python train.py --arch="inception" --model="self-supervised image encoder" --dataset="photos with spoken descriptions (Open Images, Localized Narratives)" --train_examples=50862 --image_size=32 --crop_scale_min=0.4 --horizontal_flip=true --translate=0.06 --color_jitter=0.4 --cutout=0.25 --method="byol" --norm="batchnorm" --activation="relu" --depths=[3, 3, 3] --kernel_size=3 --stem="single" --widths=[96, 160, 288] --projector_hidden=1024 --projector_out=128 --projector_hidden_layers=1 --target_momentum=0.996 --init="torch_default" --optimizer="normuon" --muon_scale="match_rms_adamw" --lr=0.0076 --momentum=0.95 --nesterov=true --orthogonalizer="polar_express" --adamw_lr_other_params=0.00096 --steps=3400 --batch_size=128 --epochs=8.6 --lr_schedule="wsd" --decay_fraction=0.3 --final_lr_fraction=0.05 --warmup_steps=60 --weight_decay=0.09 --adamw_weight_decay_other_params=0
Rows from block 6, named by matrix and row number. Rows with one number belong to one channel. Each number is 500 + 25 x the weight over its row's rms, rounded and kept within 0 to 999. All counts start at 0. Numbers have three digits each. After the name is the row's rms in percent of the matrix's.
# r30: branch 2 reduce pointwise conv (model.blocks.6.r3.0.weight, 72x160x1x1), inputs 0-79
# b30: branch 2 3x3 conv (model.blocks.6.b3.0.weight, 108x72x3x3, transposed), outputs 0-10, a 3x3 kernel for each
r30.0 096:485457487473518529494515485477528537513494414479500506498523506518462500495529470519540465505416536528488475492484461457510503457502492537508496491475478462495497477522519474452479514507517507484491527504512459552465488462464498507515524494
b30.0 103:496464465519485514522479516449515516492488464535514534506539543491499490537457461478524465473512492499531450478436491500506526461504508471460478493510481564491486504487508505531530504530472530520512490488532501513517486467526490470525498473496520496496504491493515491527533485528522500552461445462
r30.1 106:480531499455484507569533492516499494535530496522479456466519492534494516493495453514545533497488484494488518490479525547517502485506495530519472527489475512554498444486500513494489521515520527541562503458492502493511491527493479525453484481
b30.1 106:492456490450515511462507487540469514485460536518457510473472476495484487512522472544483493501470486527457512468535484465489531515528511530486510485464465483502482485500509530495485484507519489502485449483459487474489486477496501453467513527471489473466518509477502487514508490485491456494499455452
r30.2 085:531475495475503520505490504527452484462494523504486530545499515459512514492438453523440493525521526542514486503482464486523476543498520538538470550499462533508498506500510511529503492470490534516535514507524485440522553510461520528473533522
b30.2 087:503503468514527492479464538512470478528490468509506490505509502486536513501522514488488494537500503500487487490491489497480500539521502477474504470505500535470535478504545484501507447546541482489484462520503468531493494538527501492466464489526514491471494493511509474525482497521516503458529507478
r30.3 099:486512589546517530507494563529486502505475529489480510565480488522491505458506470476523515507492502524574521510526507516545501476563519532495511515505452506489496513480438533539486458499484511503520555536551475481527491501531499485487498479
b30.3 096:497465458463477491459445499543495414509464458490443496508493495555491510501484507504481514509496547489527485494486504487507489514484516491532488486516543507475483529524536480486502481500517516484495495521485503542492522529513482513484493513536515499467486508494509501495462487492519532511516524510
r30.4 099:536520470495476514523480467498507477531478510483482459515542468545476507467493511489480509539496475502524528474537557521508539494506493482492505495520482548526532507439526490472530530476526531478522533473489448464512516514528510511477510522
b30.4 096:480450494518504491472450517548519543450482458521525535556490520496487414490518483497505505546515495504483499460510487508474508504468434491449489468482471482457522469477483515526473496523482489513534479461486442532515472534543491499490478519486452488474462544510543505508474460475534495499523497526
r30.5 098:466482556534507493510509472475506515509516524551546477514482506486495525471497507458492532536483543507523526510510450540454549509507491540464491469464483528456488477474519466546541463519489509510504455497520455522470442486513486520476478468
b30.5 087:536500470493525495502523525479478493448465487506475466502513491475470515479458530513522510485524523549554516470512508488468480488439478517509524469552482468469486555543465524489496488467493480486529474524528480511486471486501511513514539492520484517515470563543476504499478497531475482452507473461
r30.6 106:475484489500505540498505465493480464559517496558460510504524471518515477437489466503488478517443462461514464464450513503537515484527472514493508468544474502463475511519516498518530506492482556460514530498489499526494497471527535492506515500
b30.6 101:502489489473516514469456528543514514510470494504505495528466471519522486484489495504508477507491477502506487500493538495507503495516531499468440509478515499479537514517537525534535476508506545492500490509537486454480492468507488544551525503469486478489493504468466504470478490492456525524437489513
r30.7 097:509520491522503504491515536501499531462507487492531545456468496485512484517514485506512517531510513540497474511501523502535509479490503498538534484479503530483515513512498509478591502503457494484491491508527557478502495526491474526522522500
b30.7 081:526494494496534448517577522516517525491498499533535507515489494551474488479500458475524450530569472510557495491483547542517532478444497488483482462498528455483491473562531554521493472481496469482515533515541483453500479521501541529535495528508491533558481511505473513489511495499471526501441453508
r30.8 095:535488531493553535495542532488555522534464461512518489482539442546487502552565485480571494537502458499486486493535490490505505561505486516480502504521484499489516507521538540519457488503498484552502497471522524503478510511466512484512507559
b30.8 110:512507508508487526493507519473493530479477473515550544510501534513468478519488460511513476522522493474522500501500501488515547469517540506468482534504510504517508471524504483514496469494473483508494472507501517478491501496469510503549446516467468496514451488480474508534517514494473479539477482501
r30.9 101:490537490516522498504517480477481494518497498625509474517487498522513520506520479475553494554494485558520528489548514543474542538519501523521513520538620498511507520499474497501491483497481464536527524503506471483483512488496496476501539489
b30.9 113:474473556465524484483568530487496472473468499497491525490483505428473521468462485524549489488504496507480484488543501506491528502497533450472486512532472495460497506525508505449483470486504452483492494535492483483476455489480494477503502504485489495521477513497503481520465478492486490474455473465
r30.10 101:497507462498474484553503500467523491499465552472532479476467502488502471522436416473450505474519462528479497489520544531519527513470529505445558497532498467515497532480495494459502485512519470521497492506497489476484494514488500438527508473
b30.10 096:511456516523496500563583549493507503485483543511510505518521487511498486494484495522481464512502475515477480479489485517499488489508469542514548508512474497465504482512475527505486560509493462505476501487470483488512488497475495463464486551497495494524512528522502494491481466498477533512485470483
r30.11 099:513554465504539547473517544470547506532525444461499511473479522535482523501510492483497490542511543470460508462552478483513467485512487520530491492560493499486488530499510498514478501547495500497487509478491511484489523505495493506546511495
b30.11 105:477500509523527529519487497502536505475493487514508524479503518470443489499455478515500451521530484476554496498451492513535511491502511483453501487480508506514510507521487522530494558505472484497523466491470518519498465491468547506523515512518455531532457491481497492536516506485532495507505489505
r30.12 099:470526556495451478514498482481469501502503464519546575482484485492474497439478520522506510510494505492536478463518495528518543511493524499547516556494482529512481520507468539526537514512527507524510516518479527464519473493529469543432487475
b30.12 085:483487464535513484525527510489463496523499507510504474512467453533481465486477465504508511525522491482545505505497514485512501511482538480474504492472448467520466520510500542481471536522524519492510470490552450468495458487462479494482509535479480516540497558510497521508481529471462495474444469459
r30.13 101:491498523449475516508512488513484520506499518532528495499555509502538489468522541515537476459489459487503490532474493511586515511513494468538498543514505508560578535502549484492494478473485480485499516493475573459487548506499496482476503501
b30.13 109:500558494473479497482504501527516561482485487476486492498465538537469496492499442491475459507517475503513462473465483497498469507485530501498480505475477519507511505565546513509513483538547475498444488462511514523498516514498523440468495482511515556528510476453501500458496498485500516498509496498
r30.14 096:551533488458507464515475494491472476502512534499549477444539477432502546489571545509500501510501527458481475575488497530471452459491517538458510523472524477463503483546492492466498489514548496495489531512515483481519494531480511492513510490
b30.14 088:507483480495496468508473524516509519500533486474510485472470480517516483453531499515487480514493479507522489470506488486487486470448504461479498413471445477496508482481517517506499509507493516500506471496488451516490514512522542489511467544521548488511517480544494454493476467478499506491519518498
r30.15 088:460503506465523486495514487465504481476531462485496481516462519514498541449483501499463476507516544479521506521502550526434524501514493513510513482538526505467492523504491524489508484503569514520494507523499463520505532514516486535504513478
b30.15 080:513469460536501493511494559461472462515520480504493478507516494504520501499506502510479478501496478507549484465526475480504494514485470468462495460471505493475518474532520518516551509507486486457515475513514479521495475536528493520518477491573542491518504503527480476526496480508515523492505479493
r30.16 101:458505499537463481482498426500529507494474510527523469498461521542514488510545461520529472541492516543496532492570565477478502503507510513458497509484507498517486500487509540491515531531540532510475517517484455520491499487533487506475453530
b30.16 111:485494521478495506456564467487514510478455496516479471455486480536512517540518498497495505557528497532497490479491530498528512534506485477489501507497479481511519506487473501535508507508506466444480491568522483473472508502467486542540514513538501449514502485550485530506506540494497494444498466485
r30.17 102:517482482504545491459493479514494508499515484474520494464582519502531468505510542477480493521510491515501516470504500460464524495515504503554504511501490503522502472540512522478444506515498512527491497485498605521511546529504498501534468511
b30.17 091:458526488489503498471513541471504537442484504524476492532484489507472439487516475492487481514527495500535489506495465540475509541497504470503493494481479509473495471544533480496496446537484456539461473525529507541509488480512536452479503493526504530529477478498499484486469525544497518545493473503
r30.18 109:487510477494500466553468474497491565461511517498487480535524471549469501511553524524520553508455485474484453497534498510527529496494519471498492549530491482451583493566564524458526490511507494534491488501527534531488482499501520489533494516
b30.18 108:477565491494465474515483490510524574494532503492533504482498532522478460519571472494517507551552470506516462495496481506506481491489535466468530538513495488547481492556524506498490510525532500494485479468500460493508532531494485504527464519466521530500474518484501547488545507467494536514479489511
r30.19 103:460524548497463530543510514506480489533500502491502510537451502491555498453465523514519536502491503459448446559480506528483487513476554518505491491499466488496486509472503521471513528509457473492489494489474482536508546447447514520519508495
b30.19 099:474453500486492447492481533495509546473477494502511515530520486503503513462526564491505507488507482532488493459515482481466491496449505498503501505577498475471458495470523474492478486509461538531512460506488447510516473488518538488489526523492478408434482516517554483543492471475524527480510528480
r30.20 103:518516498488515495525515452470506454526533541508505469548503499521510506458512549518498525440461496500457493497559477513436519505519502540526474473503556485545482476535522503535477528544463503509486515483493484512450528475466528500462491445
b30.20 095:511517517470486506490511475516536521504513517536469518503488510482472527512457519501539494457521502509526477501519508488447431504526500504568531535501478477474459498553481503522512512499474452467484481549495494515483451489506490498504495531521479505521508514523489487496498495525497520528531518492
r30.21 104:510500577510491451476513510523466509514513485506503465497488513486504541514471492528486484512527510479554517503507493469491484468446473486518503522457571467516528537502486540463526526503533529532485483487483489528493512482492572492492476500
b30.21 087:485475475510474496504501541446454527499535488514521495519492510505501517501544456487484480540515481509478486499507475480454472510454494481500454484487477483481538512543525495543484488532488458512491486525508500535468554518521524520524514535538508468524463509557486538515449485522457508513494530519
r30.22 093:497474504551521494529501469512542504526490514530555532507563492517483485481535480486487557526549522470513587507465494486476505496510514520508494489501523510487537534482455528531486531496454539509511492525461464467510501524539461529517542483
b30.22 101:511488492481477480496463530509489469467459479511474505542516559493503485487470532485498487499512508463491499478518517520502497517485470510506487465471492520479521509497522524509502460477515527540546490481485472505510486479500485513449521494539511523447484519492520485501486500491508519480477494482
r30.23 104:461495515525489533464572494535530466494530501465476520487480581450490487535486481448542537515475527564479529483496471492547466500528495509500523471476527539484480477482524505488527519513480496505510463511517499536460470519515519566482461504
b30.23 128:557522508497469502460520465550481497501457501496433474531532473526506513558471522482473498506467518504492545499475486515467486543478488508481492506531530482551499545503524537495495494478532489498530531530457504521482524542490468542510514474501490504514465500522433528488519534534480449481538455473
r30.24 085:517513460511499487521490524446491505527510498456483465495506492522475533569502517501517436511483484489520456496520511524506544533459515504521503463518599494475486500473466556466493496493469484450502530487519473490523504488511538503473471505
b30.24 076:516463509528457490511513493492507471501489441501466485523483472467462469498460500516484469525531499562534493470506506516503524504488471492516510480493459498485498481508474523532511522504485459514480503549489513544506463501530470530554496533511512513548520504572501482510468451514461487500455460519
r30.25 097:524495542467544504483486466513499434496531504450519475541505451529513541460487454493523479500527451486501434508469495543509482535527523519501486482513483505496502494492552500453494492535509504489512496453492520511471467467470523520459522505
b30.25 101:495467472521517483481497471499485547511524487508512546499497504485551542432526516510525490540491485513506511514494480471484469483502534536511494513512463499506465501478510497497462471475473488485505473513538470538504483547473527475547485514504529468500525447500510472521487490488540505523491539528
r30.26 095:502516523517498508467495476550507544523524473473518473507565451584489541523515499483460485475482439486518481501472506495552536493523534499490545471491517483475479555480522526502513490508495451524484487513543493549492494509534498505472486484
b30.26 100:509508508500504502510514529540467478516528481522505533498477483547524484483496517487488498497547494448504471518477511472526480514500510527527518512492479510509481542542533452490491483526488504464499503521507465561498505515518510466509515494503527510490489429514553483514468488469537521501513539519
r30.27 105:472536495536506524485506475468510504516521575504432540491538486502481510508490540488502509550580485472496451499448471506512467485499540541521502489506524510479511499505518497478511538543545503532449524504478522503502505460527520480512460535
b30.27 104:523552499488533503455470511505490574510453547496501487508510499490525516540540446481488485498542508505527500437448495531451480519492501511499512478480498509554538416525504491560512481502507443510486522481526497514505513491521498513543481493495488506533496514536479526498503530502500498511481486490
r30.28 100:503519516480473552498519450478451488499478475485497492513517449479469503483466498465461519490499476504475513506520481540422489513518473471510472527424505474489513513463528515482500513488511494520532461515508465522525470422493505514512488518
b30.28 093:495469487474459502508452487521521530477504500515534511531491463483549500486507536533543539507517539500486521486493499504488464501532487513525536525547492469496486555514519522497437515497495497504479465495478482490499473516510436432494504486512506494469531534506520481461503525516495507529488502484
r30.29 093:505472543470444514541505528473528478506525482483511478533475538471472530471491587516511490467503496512482485511481518465493502496508518515541491527468483490509484488523508528496424492492498495485540501516491544484519511478482509520489507496
b30.29 091:458486458502486503478512512483492529486519531470496501491451463518507504491577513486475459522512461501523470472470467489458514525494527462508499454504488488460497478510555470492476472528465481498494456541538449529506487458508543452508512478541517466481518481528509489532440463511487481468530538514
r30.30 098:480470502547493537494446513459492519480496514501530517489538515519499523497550553479520504485534533521531460501494512477492516486552505467498526480483508516458543536488522482492499518503475477532510454527520567509567524486494490489548502472
b30.30 083:499530503517475450527470497466478486500492505479467507538491480530485448516530494485490489571545519499534511456508486513497480493462486474478476472467495538530517530527468515536489478507507480501514499494519477524488483501475522548521505467530511497516492528493480513499489509496494499504489469488
r30.31 107:540525512458487535532519571494497507469490539484527513563477550509458514487493461532465553481457504465563467531528511501514502523496513500494535512533448538512494503497513484526522509530515487499545467515518501525478504486520499466515509509
b30.31 089:471522499477520499504462510519503528458482458520508498517474506542479463467516516497495482533534487498506485466517496520517469507474469527503491501563518493491498492512540466492508504541509495509534492492499488509516502478495512504502550513525504556470484500495529520531505501490519513490539512515
r30.32 103:510515515493485545512513449482512422525510511467535490536598464505485507496497485519513493428423525495526497514493458462482461484556506541510522477493537493493490478494479532538498517478491489509476499512534486501523495468425506491457462520
b30.32 102:446513512483495465528501503522517473523556483537517518523490531480493511487478527484423492485508519448481498517462488479449467505525540525532503520498487492477464507499484461492467485518491496460472499480474505504502461523491517462463521468487521477493488478511478460508489468507542527506527537532
r30.33 094:506476519458517494586478505491522526543469490559510498478492444496490508473498445474469520442508476523505538516495482509498530492497472558508480501472523488545545494497493514472512473479518527479508491507484520501473536477549536506507551507
b30.33 078:486443479499477497499487507493489483473467506480492526487462499481428489510447505543584506509524486523508469484521512499489500488488486486537500462531465484508481462477484482521512512508492466558545463528524499508481493435507492499493476499487497543519488517523486506541525489531472494530408479477
r30.34 093:473534480524519549522500517526537502501501549524538496514527508500533504455447492504500510510568560544492466484513539507534514521480496452467500513472501430480493524536521499478532486501463511520518565518495504494495543518480495484470542490
b30.34 089:482529504474489497499531521524519567486487505480485522535457509519480465484499455471486467542508466486546472498496461504509501534507518490454517516481457508509493461535545474504486504508508493518503451497509505538482459492484486490538496530501453517553491539491512560505487483489494524512515476496
r30.35 097:514478505545519511541529484509531487468499508541550543498564525534510506530504487490510539500553514486450459546514503530475487510461494500468540527475535554476525467483536501508466492518508477468522528495495456559471540490501496496511568526
b30.35 106:465514526447477491476514522499480515491479484492440483525498534477491483481514504496528502497539486477500469466538496511526490491522503505500505488473458518472464494486493513496476518505513541483546525457471465515501470462490527485492501525522492467452501527488533476528467459465496489447507505484
r30.36 105:487491477481552523475511531459516533512443479433521505517440500499520518472533547477519501457492457462479527502537520461464532496475512439432517516531507496523495474512490534492508504483500536529529516480497504482519486500488482485536488520
b30.36 097:469505561536543525499494475489537514515468477496531507516529519511471526526458505494499479461485501464490487538466493509523546466532511489454494509493518527498563491483495527505521513533467522464472517512465504497461448513495540497508463491479485481478502498501543463525538493484521510527508516505
r30.37 098:504467487475506432525453498454546464466490468527538508485397469488510511521488485473534483538517487518506459531520484497484517531477508513462515488563584479496515491485527499510455449504476472522513479513470483529479474492522491465500483500
b30.37 106:477489521515482484520534554470519499479496499497513521521495512486470492483500489497518529487497476507509500481545497480524477474465481527519516524553467495487489515506481502495468501522485482518493458513473488551518494505524482504483508519485547519500515507512518473502474444471490500489463511488
r30.38 096:492496457526518505481481513486507549478451519534503487488491501512490546516479441478524474500479496483470508518532501421492521484477473529486473500500491492510499481528503507484490460523515503478462469456506490488476491516499466475476412460
b30.38 095:492487502549485474563570510501567542498464474523534472479469492502462517503484498521521511516477496490450476504477450531552523483486498513476485523480496493502563512519518559502491508480471507472459510506500499467477481500461488500466499510486498475464504497477505481482486490499491484512480518473
r30.39 104:435508506454539454514491501483525493503536472545491421485489551501495524503517475490556503505467508489501539479495509523475485512535499530535470522479523506521509508505521500467498603520484517493492462494477551462516473470492517544443462500
b30.39 115:464491502525485498456540459507528478504486479533491507486505464516503519525465507514480501483498497540452521491496455508513523483470513491496518456500495491560512508501495512536492467516484518502498511552480496524475481515471490465477544455472478470513492491463494489477520534519486475498490482505
r30.40 108:583531538420545601499470513486525469512482487438505480543510495539480490491468527501525505538478474468483499523486509489509472488489500510492498516491516538498516539509476484487505475504507465518515478462522464492500514479474505487508516536
b30.40 115:514503519508512508477497456500509545469543465499528543526494531470513473449471513506542538479511491468486474524477478515499466505517523514472491481515560525516514517447477469468465501508495531499490480491458481474490466528532487506473503507499484504498465532493478506475488489476542533552513515497
r30.41 106:522530469486475509483459506491474511464516525538573489513484453481451463480497499441522511542512527478508448434458508540507505511527525506574511477555556495489510532478540525465499459482516488522469515511486511472512490508518505451509449525
b30.41 101:479483487456479492445514523484501530486430473538513540492501485504475496457477450487506549459536510481507494498486500528485536497475471477468485498504518497510475499509536500529497481481492541474476520494509487472512493518505481560544481546482488493517509535473484505476481464515507538545461496516
r30.42 101:517554515523482478533528461478481461463505520490489439492534524494512494489487467480517523480471528518441460509573557558498482484565488535508527504471556475478508520482487494485492489506496488466476466516465487506435494440452504495537496473
b30.42 105:516467529488496502511558489504483514492472499501480527541505504463466493532485505502537488490524481492492495488527491485479541511536502509514497503489445472464460518521446510503482543524505453516524512546487490499499495484520481485503480514507477480520534485584498490506493493495490537541511506492
r30.43 105:558493499498473470502475465520456492529490490542560466434482502499479488489501491506493484494455515498477499530497528503453493479490492527513486539479492512497512504505481539527504498479498554521493517472494467522479480430514531517502455468
b30.43 109:480485502482464487462494554494492508509511497504529541552471480521490463474496532525491507497458493504487532515541502458500470491546508501479466532523480499530492517491496474487485529553511494494503471502478463534495452520507489499476538517504510492518476527498505461487489468516471495513455488507
r30.44 105:503464486495537479514542511467517514463481518522491470498529526493500494504543478532546501511496496517495507536458461472516480501499529490542559498479542496480505492509492496554488544521495494424505466511507481495478527460480461512500531489
b30.44 093:458509492481468478493545497547506490485495494509477529504482493478487523507465524463523502488507461541486472493499472475498524513473514499503508460535470490542490492533481505555494537542511488531512506522492526504494461513505494506511497542525496514555476508511501459502496533526486477453488488517
r30.45 097:477531534540515497480500476486473505501469453468493503484499514514506470519554502502551512536483510538502463501538520487466482515494517485498479511480479537521495531492520538489465491509533530457440583506513526506508487510515473458539493511
b30.45 079:477497474521516471468518506487483542482489499502525525509490486483466491506512499493459456542577484541541537462483484489472479489474506468447466465509495479542504440532437525554495511541479493494540474497498472515495468522526538531539461503499478514542485523545479492524483515515453468460444487515
r30.46 106:479486518547472495535586514514552517487476505535509522483428593517465491530544487488556503449506487514485555476530491496492478484545503511478508496512473480530530542558522522499488514501488509484542499477494476487530527538498505473510558516
b30.46 121:475521542533500494490571501536539522470433497499482519499551499522514558530490524487489518519474513499482505520565513536525504543494451494514502509567504487489493506492509450491510492532503473479526507558504488513491494490473505509503485482520486491516469493466504508517526539547496453486495456494
r30.47 102:504556492487498530537525510476487524495492486467548488508522498537451492497547507454540548459470518491506455489535516523456490492462496537520480549457483520488503491532498505479517488509470481479565509428494484520515564505536500479497523455
b30.47 093:461482474486483467468510530487497524510492501524477511547485482476468493483500500543491489533485471503526501468503500524502465458505535479458505490469481493499476470514440484560463478517476468568544493479500487504484441510479516498509504502482461543494494554498513448511502509524512525476489451500
r30.48 099:493486501496510463543508484471517521526503491593491482503513534516521499470528531499550518509449476548500486493477453491498492506497508509498480478485489486506496472464473478570480485507483537509461498495485522518509499488487485461524559477
b30.48 110:448480515515476506498534493487511515495453511507478547497532503494493507509458500536552490531507526510482475454520537491503503473489467475532533506544493516483479468465500472486519478531532468539538467548521476508488494488495527479489490531525469490499463509489511487522506534536476496512482471478
r30.49 104:470532504465531445537562515498501490551503466588472525502478519506490524488526490495598512482534503531488484499517488525534452473526496516522519493469476494473518472494489497536492503471522519534506476456526512511502493510503494501479535472
b30.49 125:498454535475483479489560528528515520497479531540477548435502489481484556522499511502554504536495532548492523451527511503512526494459495495494500492529521480498511496511455507474467487517485505509502486530475454475490497460471490497466489509494472484483495469481492505492461504521473474447487466476
r30.50 102:517538514472457508502529494491521467510543544579477431486576496492529470450443452486494515529514461501547470495494479505526533512497510495507488520474513491488502482516507489512509504520483514477529470517475485511496519539489517511476516496
b30.50 094:501502474479546496474483507539490526487451498508506508497492540473496480449484522513502516525498496536499503476513499494497484497517500522468510520443485497500532494510509502475504460481526485441471471497490540485492498504524462474514503497498476495475497528472494475495480451473495506529497465498
r30.51 104:483462520494464491513491557532500507453523516510530518535530496517521494498473595542492496492485535490495491497474478493555500561534483508539514501493508526573509515547507503543503517509485472518533565475499497484538480485516522521494485479
b30.51 121:474520463492489481491432484466493531500489506486492484488457512506468488486536493471525479508516491538530485485487498497492519506496511483491465474500518537506532492493495486486475474506503471493467489506490501524500543499503532500493502486506497508490487471457485507446499506529518533494530487479
r30.52 105:481501479471448525519466522512515447509512494487489474524457497472446517462567515533516509485508462512466519466505517514497507507482514477491507519474474485506539495485491512531513462504511506479522477472506488516479498516519531491521505465
b30.52 088:512496462478504480505494537492518542486498500490513558475488473509487539480509520520464451552494475466492481501476474483481483489492503478493507453500505484517458502492501511523495539533552476537510494519485433483457490502514541514505490541553536553557543484526530492534496504471458468487493517552
r30.53 103:523546507491479555520461447476523512507482500493483519524551482536474483441475545454569540477478531461490445502499503507485506484470509481532509525467495515523527490504506495510507483525475474519529519517497521472467508521464487519475471454
b30.53 122:493520479514511447469440475475475519481463484520520521526506513507510531454500545506476490455473502481520479482509517543506509495497553517473504506506505464514503515538546516526504451463481536491496470493510477468489458499536484499508502523503480468502506550475493511480465446456529531566532490509
r30.54 097:563538496544486544516473470434499453469473473537550492506529531472463486494409524494496558557515524497539448503462455540433491529478531502516531488519495476485503507492492515518505477507517494489512491514494515510523480481499497534494494487
b30.54 112:483530510505470486515443544523480516517475473518534491555482504526541463456455528509470529491496481473465495457538519508507467467522514512478505486528503453513508498496553507481467490476488489480500470486483497481490475532534495482485536503463493493481467566524468487495483442466501517533473487473
r30.55 108:497503485467476438503505478483490480451508532546489450490513519498490504514546458508429501538473451491454462498514550573470506510507486533495477506513492497493529470482527481457502468474487484512477512477476517457529523507558453476494471484
b30.55 112:533473513470469485516544531530517534492470522520515508480502464518452478497481487459521485507487495542458478519509498506513532503461448506505487508509466453475476526516525522492478490499497506482475506477519496467533515484473501500494494557484478494509517489493489504502499485485464508474473446464
r30.56 099:480547456532506532486529512491496504490450503563514526477472510525491521518515477490493519559535509475525536499523524501557544506492524487515529505482470520510476548493502520527534502505525516491479516476522503513483477532486510462481496452
b30.56 091:531475518481554488509558516476509505460472476523494514528468459525478473494502482468477465506538477520549498489485544518484511519509497513493484508477504485455494462545506522522473477486478490465495500508565478491467447501507507540562510512521472501554464489524475531477467471486508524496536479513
r30.57 101:489504475481473559480472533480517518579521489520477493504480523508522508488466484512466503495479500510536467484500455499513501479514491482497521417506497482523510512471503468500534508478452516501477463497464530514514501460515485503440485502
b30.57 084:485540507536524511505484475497554514507498505502504478501482484514450492535440484462478480509495536478504517491465518512511539483495526492460482532527502518548489505491505540551518502471497512498482505486453526533463512522489513548508486475499486504542481510519513507535517515532475472517498466526
r30.58 102:535493458515499530535533533500487525500514536511527528497581482527479454500480467504462550524452547486559496527508472476487528451471493521495527508479530550519505465471502501513519474538503510476512474490470504538496501479490509529487513501
b30.58 116:506518482476493480477415535538493491490463477512482483526495523523510455470481511490504467491530501489541502490520512489513486478500494493503500491475482495487508506487533502505494481465524533503535475456430474506480503526555472502490513498476495530446440553491499473523506480481514521509480476484
r30.59 092:488501501498464513527497542530488494479557514498514496502585496465507546476487446481474575460543538486503543517534476534514511522533492520484515508501482455509460470504513484550507488513503516469555523524512513520494507518493493485521485477
b30.59 091:500519489479458488486469492519481472491466461503469487490498517512461458480498506450504497534533521502514473434486444503521482508500479485511479479472498519457526538519537501492518494496529507477488506496468483485477517514527523534451496505498506503453481514466515488485475507468508512484500503501
r30.60 095:489422493444522514481497515523496489479513494532467486482504497453519452468473481512463502475527461428455542449479490479532458455518509513437486466529527528479493464486503487462513517504482514564460503503471503489502463481514486494496497520
b30.60 087:487491519506498475504510491521555526517501482512508466462469477494482520494507523544536531520467527487478494487479490561524499498498468522519519488479517511506561555535504532542487506528506492484445506495471516495457530521502447471474536515507472488472501508477500525492501520525497512493423496471
r30.61 097:527500528467484461482443468503505454496505501481478427529513480512536486494483437524497522500482467506506540488521482513457469503517476502499499509489513458495524471504531529487475510495513523498485514510551517482526533484439471520485483541
b30.61 086:496514491534486481523480480508496482476485474520487489510510520501472473529479476488498497516487481512472477507483473480467481501471476528492483487477476501460467460520543477532509477541527490510489452502511518512487448498467495546520486493526488531518453502501487485497499487487500500506512501532
r30.62 094:451500469541460485535551561465516556506494478518488516527462551457478498505545455529490472501497501541502542500523504464489544493492488463526464509492473480523525501479483473450529540501513501504493504519473489471501545491475500511544510503
b30.62 105:524478507563474501485523522503502523474454491525461511500539501505491535535460478503469507530500520540516487465515568496525538476497470477516487506537492509472480498474513505515510476514481493487491527559519498565513477485503482510510497525510485449527525523549507468526559543573476461481479448462
r30.63 097:493544536521460465473494500456465508411494556536499480511500492519512525499491489503507530502433469459520511501505527534485534518536480471472502484493524488533488491517519488529521502534518507514526507532479592517492461531518497500514486485
b30.63 104:516508498457528505487553505541540514456476505482466486524484524551489512565497496478483469478457484526503476499498487504495528483519480529503534506473528488469485524528512512478474509482526480444474505525477495491458495494481440500518467500492490546526461513532503507531518543490520515480533474509
r30.64 101:534504447556506457517517489489498475443458514501474485481521511505526481527502494453509480590476513467504474482505506516470528471491489491505511544506529529502476492511516514475510440490459504526486444505476522495495499423541509496535477511
b30.64 096:505508476478491480498558581493527506475476498477525507470457504508463537530499465512503470508528488484502456494470493525560539482524489482494526534518499493512524512521501538499499501534487488495481522551543485504513500536544493455482521541525492475532513510534492494510480454448473496485475448476
r30.65 092:567515540479494510480458553537492465444511484482540523513515524532539558483432532479486468497494551517526494516493452467505510518522511590477528503526533541535486481470475529460513540545502513517495513483503467542512506526531518474498480520
b30.65 100:517509509535523468506466535517474503518523463534493489490508491500520488490495471484454487536469507501539504475502530498509500510515526474447502494504536518475501504509519502516511474542476485499484491521491470525504533493515506507515495477516532519448516477485528516483492487538528558513489506462
r30.66 098:539537504474532495485514485480501457521514486502472476584526456508481493521519510529525475519513512458526485503449469481530458479451508485512489528508503489456465514484511513462487485468513489510459515510492520498511524477444516519439454535
b30.66 100:514518466506508485504468505538515524481500478531554496496489506452502478442474485519493495544518477510502480485481504484483465505451457485513471447547513451499511504499497500550510483477449468496492513517497482495532528557551490495511485461514495517520452534522480501480508513512522529514472526524
r30.67 102:472506465536476538478490516512497457533495514527469456469490482522490469501497436471495437534518557551517476489491465515501503507497498494445481498493524479531505457493482485553534482524517512513505463511498503498519498468530512533451487498
b30.67 102:537476482491526487512563498510481489490481490529485496503469461505504508489476499534489492540503524558508524448510486460507479521509464496473482487490499482489531515540500497526539448470501498475515509531539526533489486550472489565479543510501503485471519534500517498465491514512486479485503489517
r30.68 112:555501513477492513535525482524502501520531512472544477469529533526499490474515525503496507469508454517473471467523540483428484532502526512443469483470483456524523518517496507486520472533494512512507494471447477486501474500464534455455547497
b30.68 083:506526474493512481497530526493480495489452493558522546506498519470474485503500521492535495511536443503552516489517541525479457485528504506493506499472491497501482490498503501537486493533521506479513482481524520480500440478517502524508509505515475524512477548519458459512488500487465499495478485492
r30.69 099:530494510513455472500467518468521528478480509515573547467488478554468497517482492469499491526541569490467488504473532505484504516523506501487509538502510515466558535528498522514489506525527505487476488516530490525484500511548505474476516518
b30.69 083:460484520492471504485532537504511522526492451515500516524461483497487464491508520462490476533552439490514469513478512513498509515483494507494485523513473510514482508537500504491475505579487495482536489498532470539523466451473529517521515500524494530527482519520495465537480486501499535480451503521
r30.70 104:486484481475482478537526534519488465550563476520556545544552441513475464534480494525476545556504505468494479461477505512531474491562490477496491533533520529497498501504480505546540483505544501516500497508504525496580479524488459489486472543
b30.70 114:470522515456532523493489556551482522454503469539514513521448516469494466487447509483492498541536510484463488504531506500512485488474484530476520488514525505486511484481543511465478489489513548497522496471468454530528469477545472440472529494478482523478442518472549483496537538501552525529482492472